A small image classifier, trained from scratch: batches of 384.
Rows from block 12 of a small image classifier, named by matrix and row number. Rows with one number belong to one channel. Each number is 50 + 15 x the weight over its row's rms, rounded and kept within 0 to 99. All counts start at 0.
After each channel's rows are labels from the 100 images, of 14848, where the channel reaches its highest value: "top examples" is what is common among them. Only what is clearly more common there than usual is listed. The data: photos of plants and fungi (iNaturalist). In brackets: how many of the 100, against the usual share in percent.
# convs1: 3x3 conv (model.blocks.12.convs.1.weight, 192x192x3x3, each kernel summed), inputs 64-127
# convs2: expand pointwise conv (model.blocks.12.convs.2.weight, 768x192x1x1, transposed), outputs 70-139

convs1.24:25 35 37 50 53 52 69 33 38 46 39 41 55 64 48 47 66 61 42 21 36 73 44 50 70 41 56 50 42 52 37 52 54 57 38 55 40 58 53 26 51 67 64 38 61 39 39 51 46 68 99 51 58 36 53 59 83 45 72 47 34 50 36 40
convs2.24:49 55 67 26 49 75 53 33 57 35 55 54 29 53 78 66 56 41 31 33 68 50 44 39 72 84 59 66 88 61 54 55 48 54 67 43 16 31 70 73 55 58 42 46 36 48 65 45 58 60 38 60 30 62 46 43 78 54 79 30 49 36 29 29 37 54 54 49 57 53
top examples: order Asterales (31 vs 11.1); family: Asteraceae (31 vs 10.8)

convs1.88:50 42 30 49 57 78 69 47 42 38 55 19 42 60 26 44 40 38 55 70 37 66 45 53 17 62 22 46 46 27 78 40 61 42 41 26 89 70 19 67 46 62 54 51 55 44 66 38 49 47 43 48 67 46 46 54 58 48 50 49 13 49 73 25
convs2.88:60 75 72 59 69 67 57 66 49 66 40 41 26 55 16 45 35 50 51 40 49 38 56 66 37 58 60 58 57 58 44 50 42 22 30 55 41 69 42 67 28 45 44 41 53 50 96 40 67 66 45 69 30 55 43 41 37 40 70 75 23 65 65 41 61 61 19 60 66 63
top examples: class Liliopsida (37 vs 9.2); order Asparagales (28 vs 4.4)

convs1.99:43 40 29 43 23 68 63 53 89 23 70 52 57 62 43 42 34 56 33 63 69 67 50 37 54 45 48 59 81 11 55 71 49 42 36 36 44 50 32 34 44 46 71 47 40 74 36 50 39 36 70 43 50 47 44 45 60 62 64 60 25 30 66 47
convs2.99:43 34 32 51 61 40 50 48 41 37 35 43 42 46 35 66 43 53 23 40 60 33 56 51 47 54 69 52 34 46 73 74 55 47 45 30 27 78 74 40 68 47 62 55 71 43 52 57 85 44 18 32 44 61 43 59 49 50 27 68 41 44 55 69 42 50 45 71 32 69
top examples: order Lamiales (28 vs 7.4)

convs1.107:39 65 48 69 25 68 64 47 34 54 66 35 70 73 23 55 71 48 39 59 34 58 60 45 60 36 39 52 77 52 31 58 61 45 58 66 55 49 38 41 67 54 54 54 26 43 80 32 36 38 43 49 56 37 39 18 45 69 48 58 64 71 40 19
convs2.107:74 47 71 73 23 52 53 39 34 46 78 56 59 63 45 43 61 44 42 30 62 35 61 72 25 51 50 65 34 32 57 65 62 48 34 46 54 50 37 58 61 47 23 56 84 37 29 62 58 45 30 55 33 44 61 59 49 53 59 82 51 63 52 79 46 62 41 30 63 63
top examples: class Polypodiopsida (46 vs 4.4); order Polypodiales (41 vs 3.7); text has "fern" (41 vs 3.2)

convs1.19:83 29 68 50 26 79 57 57 67 32 23 55 45 27 63 53 72 78 64 28 57 56 16 41 52 52 44 46 37 55 60 48 34 52 44 70 44 46 42 43 48 88 66 45 66 54 69 47 18 42 46 49 54 71 34 77 69 18 59 69 43 31 48 49
convs2.19:42 43 72 54 41 73 54 30 34 52 55 55 42 46 69 45 62 73 11 53 42 65 53 56 60 72 18 21 41 57 44 49 61 59 73 64 71 47 52 35 52 68 46 50 40 58 52 55 46 33 40 44 12 67 36 54 40 27 53 67 56 72 56 57 42 47 53 39 75 52
top examples: text has "vulgaris" (26 vs 2.4)

convs1.28:57 26 60 35 56 40 64 26 37 46 41 50 56 46 31 37 61 69 53 60 59 63 33 67 29 54 48 28 69 29 41 52 57 22 44 63 50 51 53 54 30 59 58 69 55 68 69 66 60 60 46 68 74 19 46 63 71 29 29 42 62 56 46 28
convs2.28:43 33 24 68 55 40 30 47 60 35 57 59 62 40 50 44 34 70 70 47 47 28 70 49 65 45 66 59 40 55 64 39 37 08 43 46 44 24 33 33 84 23 49 60 25 82 37 54 50 24 47 59 30 60 66 39 22 58 33 46 64 33 29 63 26 67 47 64 32 71
top examples: order Lamiales (38 vs 7.4); family: Lamiaceae (30 vs 3.3)

convs1.139:51 24 38 35 27 28 55 64 53 32 23 79 26 72 37 51 46 73 40 81 49 36 35 36 24 48 57 27 32 55 66 31 36 38 41 50 26 53 50 57 34 49 62 53 71 29 61 70 51 38 35 40 53 27 48 63 64 47 70 35 56 40 74 33
convs2.139:22 49 45 52 42 43 55 71 55 54 50 65 42 16 46 45 37 36 47 43 35 63 70 50 54 28 43 74 99 77 44 54 50 23 30 41 66 53 47 46 55 49 54 00 52 38 71 41 42 65 32 47 71 63 69 54 49 44 41 33 45 99 49 65 48 47 52 49 61 45
top examples: order Asterales (30 vs 11.1); family: Asteraceae (30 vs 10.8)

convs1.62:55 79 31 71 36 55 61 52 47 78 74 60 26 72 54 46 56 50 49 62 35 44 72 46 70 31 21 53 67 49 66 79 41 26 29 55 37 54 44 42 46 31 41 76 36 76 29 26 34 49 50 55 25 35 66 23 67 36 35 40 48 63 46 58
convs2.62:37 48 70 52 46 72 65 55 50 55 39 50 65 53 66 21 64 38 24 39 48 27 50 54 49 48 67 56 52 34 39 31 68 55 82 30 46 46 52 69 75 58 54 41 43 48 40 44 44 68 50 19 53 53 61 55 55 80 60 52 23 22 69 74 47 49 35 53 57 71
top examples: class Polypodiopsida (41 vs 4.4); text has "fern" (39 vs 3.2); order Polypodiales (36 vs 3.7)

convs1.187:69 47 75 11 29 44 56 57 55 68 46 29 41 43 45 44 57 50 48 44 47 64 44 60 13 49 40 25 55 18 40 74 68 44 83 45 63 45 57 50 33 56 51 56 61 56 93 51 55 64 52 57 50 52 50 69 63 45 46 56 19 40 46 44
convs2.187:49 45 30 69 45 36 31 30 59 47 65 49 54 37 48 55 39 58 37 32 56 50 55 33 57 57 46 36 27 54 72 46 26 28 54 57 44 26 79 67 66 35 44 54 52 73 56 48 33 35 40 59 28 68 53 27 45 47 51 56 55 24 34 65 31 78 27 67 25 64
top examples: order Lamiales (42 vs 7.4); family: Lamiaceae (30 vs 3.3)

convs1.148:51 38 42 36 45 38 61 54 41 48 46 75 55 47 42 43 66 56 55 45 69 47 55 63 20 56 23 35 49 56 27 69 72 28 35 82 57 33 59 44 42 37 39 48 32 57 62 45 58 62 53 24 51 67 52 38 27 40 24 46 35 77 50 50
convs2.148:45 16 50 71 54 40 59 44 34 57 44 64 52 74 83 38 33 89 42 77 47 47 48 36 63 37 42 74 46 31 73 64 39 44 46 39 44 31 67 70 54 42 52 41 35 50 46 54 44 39 61 53 49 58 56 56 00 52 52 36 59 42 47 40 50 26 42 64 18 56
top examples: order Lamiales (36 vs 7.4); family: Lamiaceae (26 vs 3.3)