A small image classifier, trained from scratch.
Model: 32-pixel images, norm batchnorm, activation relu, depths [5, 5, 5].
Training: muon at rate 0.013, 11100 steps, batches of 384, held-out accuracy 37%.
Data: 90422 training examples, 47.1 epochs.
Rows from block 7 of a small image classifier, named by matrix and row number. Rows with one number belong to one channel. Each number is 200 + 40 x the weight over its row's rms, rounded and kept within 0 to 999. All counts start at 0. After the name is the row's rms in percent of the matrix's.
After each channel's rows are labels from the 100 images, of 14848, where the channel reaches its highest value: "peak at" is the part of the image that holds the peak. Only what is clearly more common there than usual is listed. The data: photos of plants and fungi (iNaturalist). In brackets: how many of the 100.
# convs1: 3x3 conv (model.blocks.7.convs.1.weight, 96x96x3x3, each kernel summed), inputs 0-47
# convs2: expand pointwise conv (model.blocks.7.convs.2.weight, 384x96x1x1, transposed), outputs 0-38

convs1.38,090,215,236,211,109,231,268,198,151,219,228,260,191,217,206,225,174,195,190,218,184,134,178,171,258,244,116,282,236,243,228,224,235,266,173,174,252,163,217,174,219,232,250,213,200,196,204,197,240
convs2.38,094,239,119,189,211,157,164,205,252,197,246,270,223,133,231,189,237,163,199,239,206,143,280,193,220,179,195,178,162,270,312,156,244,133,167,205,235,267,157,176
peak at: centre (50)

convs1.78,091,182,176,155,196,104,177,223,164,208,139,187,205,162,213,199,224,187,166,180,154,225,170,227,212,274,160,181,204,285,173,294,161,176,182,140,173,184,146,258,242,175,162,155,173,231,184,166,222
convs2.78,099,118,212,232,205,236,207,193,140,193,242,209,255,151,228,152,213,223,256,161,245,122,216,205,192,236,202,161,253,176,221,157,274,209,190,158,166,139,152,172
peak at: middle left (40)

convs1.58,078,161,192,174,149,155,129,163,253,133,245,147,236,226,262,237,165,166,163,183,218,171,220,238,269,186,202,152,220,213,190,186,235,136,155,229,209,220,168,187,178,179,222,157,235,185,137,286,214
convs2.58,099,235,213,200,186,181,201,215,171,200,239,74,194,183,232,256,207,218,228,188,230,332,97,222,242,185,208,155,99,255,115,141,206,199,211,149,208,228,275,161
peak at: centre (36)

convs1.47,085,232,232,193,193,171,244,226,227,187,188,243,201,289,175,213,228,135,200,170,118,150,188,182,135,172,268,195,147,243,155,211,219,176,163,254,141,232,176,219,211,235,276,119,197,190,215,122,195
convs2.47,100,228,158,224,229,191,163,214,162,205,170,141,157,208,186,133,179,162,114,203,174,224,214,201,256,182,182,222,153,218,193,208,190,217,229,182,235,248,276,205
peak at: top centre (30)

convs1.36,124,197,185,243,166,128,213,140,118,171,200,172,121,188,216,238,160,180,183,143,161,125,219,189,117,198,161,196,181,217,188,156,156,275,230,202,137,251,199,175,147,187,231,166,194,147,198,148,236
convs2.36,100,166,150,205,254,103,204,224,176,182,188,161,174,192,300,220,240,206,188,241,233,217,232,214,245,175,190,164,220,230,144,183,188,161,270,187,143,213,130,225
peak at: bottom right (35); bottom left (33)

convs1.40,082,209,118,161,167,224,150,202,223,195,223,193,166,193,210,127,224,218,133,210,202,122,170,164,248,220,177,148,168,217,227,178,237,195,260,186,154,150,205,158,224,65,153,164,125,216,167,136,236
convs2.40,100,182,220,253,130,208,189,239,200,188,241,210,189,158,215,185,143,200,242,188,151,194,162,202,258,234,172,183,216,221,233,242,242,176,199,229,211,184,206,205
peak at: centre (36); bottom centre (30)

convs1.8,119,156,218,209,195,196,165,224,257,189,245,183,179,157,292,177,179,182,201,179,230,187,170,181,174,194,257,205,179,157,194,174,179,126,189,229,187,156,137,160,131,153,247,152,168,172,228,197,154
convs2.8,108,201,233,99,247,90,212,190,166,206,272,123,200,231,273,217,154,238,241,160,233,198,193,173,159,206,194,214,183,278,223,252,296,214,205,157,199,179,278,165
peak at: top centre (35)

convs1.21,139,210,166,170,199,217,190,153,192,198,191,194,243,197,212,204,176,171,185,236,190,204,150,186,214,191,104,169,170,47,237,225,173,196,200,157,190,206,234,234,190,188,225,229,247,134,167,176,261
convs2.21,096,174,129,105,241,211,258,222,194,217,119,293,215,173,165,212,149,269,127,191,178,233,160,260,216,207,180,197,164,166,252,218,173,198,157,170,251,174,144,259
peak at: centre (44)

convs1.10,114,155,150,141,185,318,192,190,108,185,165,214,181,178,215,233,194,179,173,241,139,254,246,167,136,230,124,187,251,124,157,156,157,230,246,196,204,210,205,173,143,130,184,204,213,204,180,139,197
convs2.10,103,215,206,195,181,159,136,177,208,185,239,280,209,202,158,204,229,226,147,236,165,244,244,202,233,130,191,219,201,222,140,193,310,173,279,162,181,217,191,151
peak at: centre (35)

convs1.0,092,228,156,238,178,179,191,170,147,140,269,271,208,254,246,250,109,208,202,190,233,194,216,217,161,201,159,198,258,269,247,168,316,230,216,208,218,249,176,135,212,206,234,227,206,116,246,151,173
convs2.0,092,235,145,234,203,191,245,294,219,215,181,210,255,192,162,218,200,168,233,241,192,290,257,189,89,203,194,206,210,181,258,217,263,202,193,168,215,229,210,217
peak at: centre (32)

convs1.24,076,114,180,142,231,174,195,237,193,163,206,281,228,204,195,171,281,263,227,231,208,142,162,259,218,239,255,187,181,172,179,162,193,171,229,238,130,162,187,146,220,253,180,227,181,212,146,273,88
convs2.24,092,186,211,160,111,148,226,187,185,188,251,215,211,192,300,164,185,212,168,230,233,171,209,201,192,216,207,304,214,178,262,232,197,158,203,176,244,205,169,205
peak at: centre (35)

convs1.5,071,212,248,191,236,205,236,239,209,244,225,235,140,159,198,161,211,228,136,118,210,144,239,210,214,154,206,107,200,287,188,230,254,202,194,244,152,285,246,189,208,202,121,201,144,121,229,184,228
convs2.5,094,223,162,227,177,175,235,206,180,182,219,269,217,239,208,216,184,210,237,242,206,131,149,201,251,218,185,194,219,212,214,142,213,206,187,197,203,148,182,172
peak at: centre (38)

convs1.67,118,220,158,103,193,213,189,165,141,207,214,254,190,170,172,123,114,202,170,142,171,234,86,264,172,163,201,226,140,219,182,259,169,211,206,211,171,137,192,209,206,197,236,177,200,197,203,251,270
convs2.67,101,198,162,190,187,192,196,127,197,203,192,206,252,260,233,216,228,260,125,126,245,250,164,204,211,243,215,224,198,185,190,171,199,190,182,154,220,293,162,280
peak at: centre (51)

convs1.93,073,205,269,170,167,97,218,263,234,163,186,188,158,313,260,174,155,200,209,249,204,207,260,227,140,168,178,304,154,207,184,195,184,227,242,142,197,225,117,195,181,203,240,184,194,239,245,196,187
convs2.93,098,134,182,204,221,139,238,251,214,236,201,204,157,160,129,193,221,154,180,216,200,174,259,233,272,164,174,170,215,207,177,179,224,201,171,234,257,150,165,172
peak at: centre (37)

convs1.4,105,213,222,223,165,223,180,215,213,217,230,302,129,235,257,223,246,190,167,225,231,175,143,199,206,272,158,214,177,248,125,214,261,275,149,195,201,201,250,194,203,269,218,104,205,204,240,157,209
convs2.4,101,239,241,159,201,111,221,272,229,203,285,199,172,179,216,245,168,242,251,217,217,138,199,192,170,210,206,234,146,263,165,217,270,191,189,231,261,181,221,196
peak at: centre (36)

convs1.27,117,235,219,177,200,118,171,153,216,237,184,178,226,204,236,218,243,232,208,229,213,235,133,197,207,228,121,191,272,118,163,114,144,169,219,234,231,229,187,185,167,254,187,189,239,164,203,196,208
convs2.27,100,101,211,182,219,136,229,196,171,191,216,229,177,280,266,227,135,219,215,185,213,148,81,164,229,112,196,170,178,211,172,180,229,202,195,249,248,178,181,153
peak at: centre (39)

convs1.70,118,145,157,105,131,214,195,199,250,198,176,218,227,180,176,110,174,241,192,191,283,222,248,202,259,151,196,255,179,229,249,227,119,200,206,160,192,175,152,252,233,198,115,176,196,192,182,161,103
convs2.70,111,196,230,245,232,252,262,221,178,173,109,130,218,241,261,234,234,229,119,185,199,249,200,197,192,234,209,239,232,246,196,112,214,174,125,230,217,231,235,235
peak at: centre (46)

convs1.35,076,231,191,152,139,166,179,183,150,207,211,245,194,228,278,184,185,225,258,214,196,120,183,103,209,209,217,180,220,243,192,156,169,193,307,265,205,184,219,174,198,178,164,149,147,217,230,138,129
convs2.35,098,176,211,203,229,204,182,207,245,163,177,184,221,217,182,150,207,140,255,222,194,160,203,172,165,190,198,198,139,191,192,175,195,173,229,185,241,196,185,267
peak at: centre (43)

convs1.91,150,231,201,205,206,186,137,152,222,166,214,195,229,195,231,206,224,227,133,151,143,105,170,198,243,214,136,164,197,291,194,214,241,171,187,237,205,114,175,160,204,154,203,172,245,210,251,239,198
convs2.91,112,238,196,211,183,202,237,236,191,222,130,295,197,228,268,223,192,171,149,135,224,162,66,223,210,224,235,236,225,191,262,160,184,161,192,136,154,190,229,214
peak at: centre (34)

convs1.19,138,127,106,208,277,103,237,267,198,180,92,186,174,205,237,186,182,206,139,208,213,234,174,201,174,244,233,204,182,221,174,254,184,276,194,243,222,201,165,183,206,239,162,249,184,185,228,164,199
convs2.19,102,182,227,180,235,234,182,147,175,187,275,313,172,203,131,225,226,176,262,203,215,222,202,221,278,225,172,203,173,247,317,203,143,230,142,256,168,153,139,173
peak at: middle left (46)

convs1.75,135,178,163,253,177,235,139,185,135,274,199,166,137,186,180,185,221,195,181,205,171,208,186,243,141,156,236,187,154,148,178,240,160,164,168,228,197,201,187,160,161,141,143,164,153,217,276,203,150
convs2.75,100,202,229,297,252,136,184,216,191,213,218,250,219,160,250,137,211,226,219,242,193,166,165,227,216,213,223,167,234,206,170,239,110,174,196,118,195,208,212,183
peak at: bottom right (37)

convs1.43,120,206,210,166,156,134,326,262,206,181,129,220,294,170,162,157,215,219,195,159,169,165,106,243,214,165,218,249,193,262,139,192,159,208,276,205,201,192,201,186,191,182,163,154,194,199,190,160,142
convs2.43,105,210,181,165,196,216,203,200,193,200,220,225,196,159,194,133,234,187,158,222,180,239,195,243,188,277,183,206,211,284,199,212,239,221,176,213,241,172,197,222
peak at: centre (35)

convs1.20,076,228,214,201,215,144,205,161,257,132,172,161,214,181,169,195,115,228,214,177,176,140,212,126,242,287,230,172,228,236,195,188,183,147,196,133,196,233,233,148,210,171,219,232,108,251,216,214,199
convs2.20,106,231,207,232,177,176,192,237,169,198,234,165,184,220,178,155,226,191,306,208,226,130,211,220,234,196,191,174,186,156,197,123,161,190,197,120,252,192,181,245
peak at: centre (62)

convs1.44,086,188,150,213,192,197,203,164,168,218,161,214,232,207,151,171,159,193,180,161,126,169,191,207,232,231,155,143,227,160,228,208,158,218,144,266,157,176,195,208,155,155,169,163,183,220,145,101,197
convs2.44,096,123,218,247,192,152,240,282,160,220,167,216,214,179,226,120,191,189,183,255,178,214,189,115,224,215,211,236,209,192,184,163,200,203,172,171,164,180,191,196
peak at: centre (43)

convs1.34,079,188,221,159,169,198,167,177,171,212,308,202,200,169,277,257,208,249,176,209,215,235,133,235,151,169,238,174,165,95,97,242,213,189,174,205,136,233,176,220,174,201,170,211,187,190,118,259,210
convs2.34,101,237,192,204,147,195,204,261,264,219,151,106,203,241,221,214,213,181,229,273,211,258,285,138,135,239,259,177,169,126,202,229,264,141,213,176,231,161,209,218
peak at: centre (35)

convs1.1,150,223,216,271,186,188,187,214,194,217,162,311,250,220,248,224,243,203,163,189,151,206,130,176,274,225,105,262,207,114,192,216,184,168,189,234,186,216,225,164,235,158,229,209,172,227,175,200,197
convs2.1,107,181,191,127,190,202,170,271,221,173,265,209,183,219,138,201,235,230,298,197,187,237,194,218,94,193,172,207,188,191,192,198,260,214,155,190,256,213,267,246
peak at: top centre (29)