A small image classifier, trained from scratch.
Model: 4.82M parameters, 32-pixel images, arch resnet_bottleneck, activation relu, depths [5, 5, 5], widths [192, 384, 768].
Training: muon at rate 0.013, 11100 steps, held-out accuracy 37%.
Data: trained on photos of plants and fungi (iNaturalist), 90422 training examples.
Rows from block 11 of a small image classifier, named by matrix and row number. Rows with one number belong to one channel. Each number is 128 + 32 x the weight over its row's rms, rounded and kept within 0 to 255. All counts start at 0. Numbers have three digits each.
After each channel's rows are labels from the 100 images, of 14848, where the channel reaches its highest value: "top examples" is what is common among them. Only what is clearly more common there than usual is listed. The data: photos of plants and fungi (iNaturalist).
# convs1: 3x3 conv (model.blocks.11.convs.1.weight, 192x192x3x3, each kernel summed), inputs 0-63
# convs2: expand pointwise conv (model.blocks.11.convs.2.weight, 768x192x1x1, transposed), outputs 0-69

convs1.73:139127102082167130103150115109115133115133032080119130129136075109110094108118178106169127169155119134119117109119073132139206139095145097136158101180161140125106120143159077177106173120134105
convs2.73:121113124108161133110127202122129115121171130051153090070161147041087120125084120130146154157148127090131102125125204112160150118164135150141143143097143133079123148115115118121126083111091090137136095080139165
top examples: order Fabales; family: Fabaceae

convs1.43:148101115107118075079109112125105187092129140147093117164138114088097158207106109150112133097139124114092154107158089126131099155056166107181124084133138129144108095107139168156124106154061126
convs2.43:123125157189146127178110140141144147070145095081131091129106123124173108109126114105107129130088116199099156128127135016088120131128148120112100110143131146141125127141180159078156150113172149138119148115126076
top examples: order Lamiales; family: Lamiaceae

convs1.89:117104091116095169115109139056112130124130147163146143130123056152114184105075102150115155107161172129108130152151098126176073114138163181137121069115145146087127161134107131173081143195084128
convs2.89:145169122152136153170102160084095173121142152133184138104113124148158068155124132112160120151153114143141133141121139120190120127103164071136118172103036129087131161089135164156133135102139057129155115152124120
top examples: order Lamiales

convs1.177:125185102110149155130148184135168158151111082092129123149090077087124123125096172102137086198105162104096093122131144108189150096118138050165151076121139169103135077119099150129091127102139126
convs2.177:172048120087104115108160103119141103166116126155088138122160155140129135140125176111103095000159144080108081141161154121178093133097159121147149167139129127128155083125073130166090132126139149111133160104157111
top examples: order Asparagales; family: Asparagaceae; text has "yucca"

convs1.116:103070190120080134115192117098069199156120105158050162082078100125125130152134174141131123145170116119116185133119142139115158137141116095111108118137117095094112169121168131171164136097119149
convs2.116:147094123143178113140078158122134171198117148133181091115201127129074180114158083136089160093158128109126175150135114126119147156175104169121165143114104065146164128094128179166127122093174140103077160104167122
top examples: order Asterales; family: Asteraceae

convs1.104:131056178159126108126109191125135136041065213135116107117152107143091076153127139112143141110183189132129153100071146120155180188131163176091147117125157108149123148149188158114140095149105069
convs2.104:165139173135116162148114154150163167127131133093110095121055200130152132086104123137151145142122140159115168171151073073179144105120074092150138155098120157142158154178063114080151158115145125147128141152147138
top examples: order Lamiales

convs1.4:084141138127137149126112160076131113140127126142101113131156059099130138165145127129084138120119177195137118114067134163197170138111108152128099063128225124097173115125142108194108070152146098
convs2.4:182164099143115082148138118145132103085107166148124143141127157034144099105113143139121159140087170100165080131120117175133155106087123171098115141121150178138130183143099097134147089100152184093069143096092075
top examples: order Caryophyllales; family: Cactaceae

convs1.168:081104097149159090117161127090114127116152083133165150181129102172181114189210059147149128138156137133154113112114155157156143124148126080121148136131077118111183068079117137067142137132108118
convs2.168:143142255114113122159152138185122175120103162131138133115152149152104104138152104124150112211099126124158147137101114131135161141170096243135103122091115177106124229131100120112090101180127161121123076136150109
top examples: order Lamiales

convs1.179:093125107098155147181134131108120110151121096127135132166143154070111075118129115097132070161112129109122103134102152106091088102118158194195149138085182123094112106098095120122101105112131106
convs2.179:146092163099138090167098106170148073104093160111104136153086153124167176143137148090107095103117080121115105139213192161146146135171163135106105186162107121088099076121119105174120173103108101166157160119103118
top examples: order Asterales; family: Asteraceae

convs1.76:158139141058099138130160108108120136137155094079172149115140126124135133181163084149106122120144110134102132069097136096123159117057121092092165102094158145102082153116077120096146149127075154
convs2.76:124166151114128111128177122178105118070154118091131168155152148113144136128127115097147158137137111100152136106109139061124134138130152168144147134103101085100116097117180109060108194176114141180159126095127157
top examples: order Lamiales

convs1.107:072142196153126136138168118091074096151190090134116135145125098097056130175120130129122074136145139119120156167123114130107145123156098139146118135129132118090084074107124144146100169143139180
convs2.107:120152081159108140138111130148149062100093101122160079141079108115101104082126116136109115155110148166135089162122110159058156104124106065127105107087114145142122157166132136194061077094053128152142130120096153
top examples: order Lamiales

convs1.14:117136131142142124131152109106097189139115139133105086136146119122097109150159126119131135076161176183110140123106104118110148104135136078095177177118094163127085165109201129111131123070118100
convs2.14:114144120129101108103123108134093128129137159128107145122146174121102136113184172148094138138155099138120109156154128145113165144122164139086166168090099155133112105104153129175181150128121043042168103189132160
top examples: order Asterales; family: Asteraceae

convs1.109:100105181130195069128146098108106131115162094125123136156187097157153095051149123099089111151124220113170058138104127135142139173177065101093117114172158143069096059132101149105095118112125104
convs2.109:142145104126118168128145130099177148114160103134125167120180101070115129085100085112131115120174157089094166082165121093140148169159065132158150116167145079121161128119111152157118175152146105136144166106131154
top examples: order Asterales; family: Asteraceae

convs1.187:123162127180110127116067119083141150083143134136127088106133081180133152101157174154037147107158113165045124206128090090179136091115142153113155107154125131124096133087139133148084173179082151
convs2.187:145162121114108127149137081121142189163130091092124086157163104091154171139151169081136108027179127127108155112067119098137100114113078123100105106192145144147142128094117147115104224093169150098161168123107108
top examples: order Asterales; family: Asteraceae

convs1.119:083146101151138140146180168131126147108106150167156095148090111120115138118169126123136081060153096104128094152115098067141136101088088176127153074151064091113144184115083122070178172098146097
convs2.119:144156255124108177133166141114145134190055134142116101123186146140105106150135131111160120134114114108109159157137134227165130146127113114183170150093147150079107109128112131095082103112120131129090128157160125
top examples: order Lamiales; family: Lamiaceae

convs1.112:070097065155198124107094138134152134093145126149092168106191153132063088132125097093086135129156114094113111123113130113064103133217137077088159081144114123083154124102127094114153116079138139
convs2.112:092109164100118114143182103115104118110137096120045109114078135121103179124105061168066128125116146186123144084152145104189152113158108172121133140112134149134078089110084097121099106209098081108143125121103146
top examples: order Asterales; family: Asteraceae

convs1.15:106155142136143138077105154098149105107094131118121169121188150098080104103187134140044135079073139110120101081124139127167151148100121097140133113055057150125122166090152039103135106142136101
convs2.15:113232097116108131119079072090139107067121184121096172184094080135116139100129125157138111182132130135128146147173161102121106158184116124075212178096130106105181103141110136164146084150169167180145113085154122
top examples: order Asterales; family: Asteraceae

convs1.150:123142166090122127089100088110117128134058077125031144159152100114141111157120097127165195120136130114136086145147094107147181160116136141132114060131155157127136126137123135142175131122085156
convs2.150:142135085088163092152146104147096105119145146169120126146201095130086181099170126154108142168138110163141120110166163131112135145122103169156188121093131062102123141187124151139111124126147096084106135125116112
top examples: order Asterales

convs1.68:138122137146074150120102124067090130141113089108064121087105116173170160110155157167100187090113123116137068113088194121169131104124082090139140139181152103092129156130173154208107103126114153
convs2.68:101113114140126117103126179117131186162114130110184090152180112105143158114149093141071127131157089105109129161169116139124122115145066122082123120091163097167145100114143148126111101134194117131102125086097143
top examples: order Asterales; family: Asteraceae

convs1.103:167099133060137137139120101154140144082131122117113151125163161183103141142092165109199188152098154132164119110158142147093139164121172111110099096084092140090109151106150161127171096135111121
convs2.103:122110149123132082108125123133104089083173133129108112106121103106087206150047099123135200125141129189123129092102122192123079144104117171184160137171151067141137086129105114172096100135143131122159098096084082
top examples: order Asterales; family: Asteraceae

convs1.63:079049146113114117115095165116121137138127132146107114082125135144062118187105151096111110097124170152136114128156099114157164095175158120160073065135109176176093098108089168122128093063175059
convs2.63:131131215127130124169122141093102118086168167107142180127067141105107116200139158040159141129132132137150122160122132132097153130148143094130119061161112112163088103106146123067118087122126066152091095155132127
top examples: order Asterales; family: Asteraceae

convs1.38:102168113145141141140099151152146134165143122087196118116134090082131114107067132071144104103129104095169123139075061124132083061119129114126094107098109144052127171150112109076118189143120091
convs2.38:151098243078140196090131172167174157129085157112111174145162117144060101105104170139172081141131161084122142137150096244082143103148147078186106103101149118088166103127098120080109105135107069096088118134148040
top examples: order Lamiales

convs1.34:129093140097158161174135133098121123114038039089207136151087139055073084140115097149138062109179115099154104121090126080114114128114112112092086089100117124119121142139102140127130108105098155
convs2.34:186150108152151146175140107132140151114184191088157137130147103173090131106099124107128099184112132137152159133130132128138102124146118087145153088116086109103120151136121111105190213100102128100126110176114094
top examples: order Lamiales

convs1.115:127141146107090108113171084136153134113161074112107153195076132131119108118153143066107129116148137189126105115145093121148102139102118208156161126136065132181099064141080084106156179107086195
convs2.115:117119148135114074080151107096113102163089127147164188163145182140154180123127132111128149164168159156121123150151094149171115132185141128133138151082134101123107096199129100087136189091179159136134124153148126
top examples: class Liliopsida

convs1.167:131063096118129118125101119112125116123118103138111143104072079131163144117128192123103071110116138167100162136100144122058090139068154100127188145067097151126116100140170085132125090102168135
convs2.167:125124125152105110111168102095132116120160114090193176091089140145123147049131102160155091125110109149115145184144080178166114172163087162138112129097137118138072061120096086112121116115114116083060143187121098
top examples: kingdom Fungi

convs1.108:124107135092077129130135210141150115142140153151121194126096069183104115128106124177081109112167115136109170141116156179148111068149152217154119182157116151105085123128131080143137211113102108
convs2.108:187135153129152173150105139126117137064116104252125123130139121139111135122164137113168132115182118091148122164128104117157147102150117118115133141096159057154079144085148115094148112137153143116185135080085148
top examples: order Asterales; family: Asteraceae

convs1.145:137158158091134115176161149164119092112106144145092141135129191134105129101129132122115130155144152099107102097226142116139151114144170089151105192159142135116050206157154146150117130083141129
convs2.145:112146159125093137069135161199111175109120118102099087113131121108194079169121084132145145186072098140091179128112099088123136112081139144170078130080142123160168137111121116100137094143111140142126120106103122
top examples: order Asterales; family: Asteraceae

convs1.102:168143163105130123121133110214123115124148137112152094147162088087119134176126157156103165132158140101040173131115083161150143133064150126166109125171109108106112111153113105202137162082159137
convs2.102:150146109161133096108208126132133165112147107115137125159147138073144156158096107140134085072162108106207109111119114071176095114135106145164130162113143143137134088116123078129151141176146125109115145107215097
top examples: order Asterales; family: Asteraceae

convs1.20:106141057113112121113095092116158070133168143150102123085186167126074168122085150121158149116125121170143134143141107098093151062104125164125104153166111142140151164101156119141115157168146145
convs2.20:067102091108140137153193172069111021106072084071146137133156135153144171100141078135138093093086167073163108153172125050076132160085125150109123161138126110095179113147144123127121122132085181178140133138110147
top examples: order Caryophyllales

convs1.26:089123074105141142174216095091119135113082135134132077153151123119152155122118107128181090159178140131149124141098106121148159149177063056108172104122094061149182132096099123108177132121143136
convs2.26:179113162066138167160137060129171147147119155137088101143131147130143127169102187126184091071167129095090196126061178122081121116168110188135098117109140099147159124110115111054130134138129147086145106107134085
top examples: order Asterales; family: Asteraceae

convs1.153:194177098158089163113108133135190141111106109084047101112106153080120086110152155165125181155112136121140113125095145155178131099083155149102128134171082140099142127113178031039152187107137121
convs2.153:029137240082136163132128101070110140163187144134082136141150143087102113111123125101143120058116138081152114074138148155152081135113129155080111127115139115153147090163076116110151095126119173090124098121141088
top examples: order Asterales; family: Asteraceae

convs1.171:148099142174114089118126170149105114121186127067109207134099083130137117137126119137189125177159132126100138147147122051152087149119127072155100077118098130150119108054134155114099111100152129
convs2.171:159159133116118130125158076123121157093123161149110169155184152108132127113140139157130172169119107120117053056160135157033123132120052117162135134128141081197095072135201137155183164088092115139141136098160098
top examples: order Asterales; family: Asteraceae

convs1.93:138088091074067133129117155136217104144182134184085195154151126089165124150154107084136096157153141184110118126088158175186118116092124137104121122114156120162143112160107110134146114139137104
convs2.93:148175184112129116126132090097165138075068172106058141132133153125135134124114127075093117131158141175111179120191145106167136150116090112155126090130086143121090125114117152106161181139170154166115122109113137
top examples: order Asterales; family: Asteraceae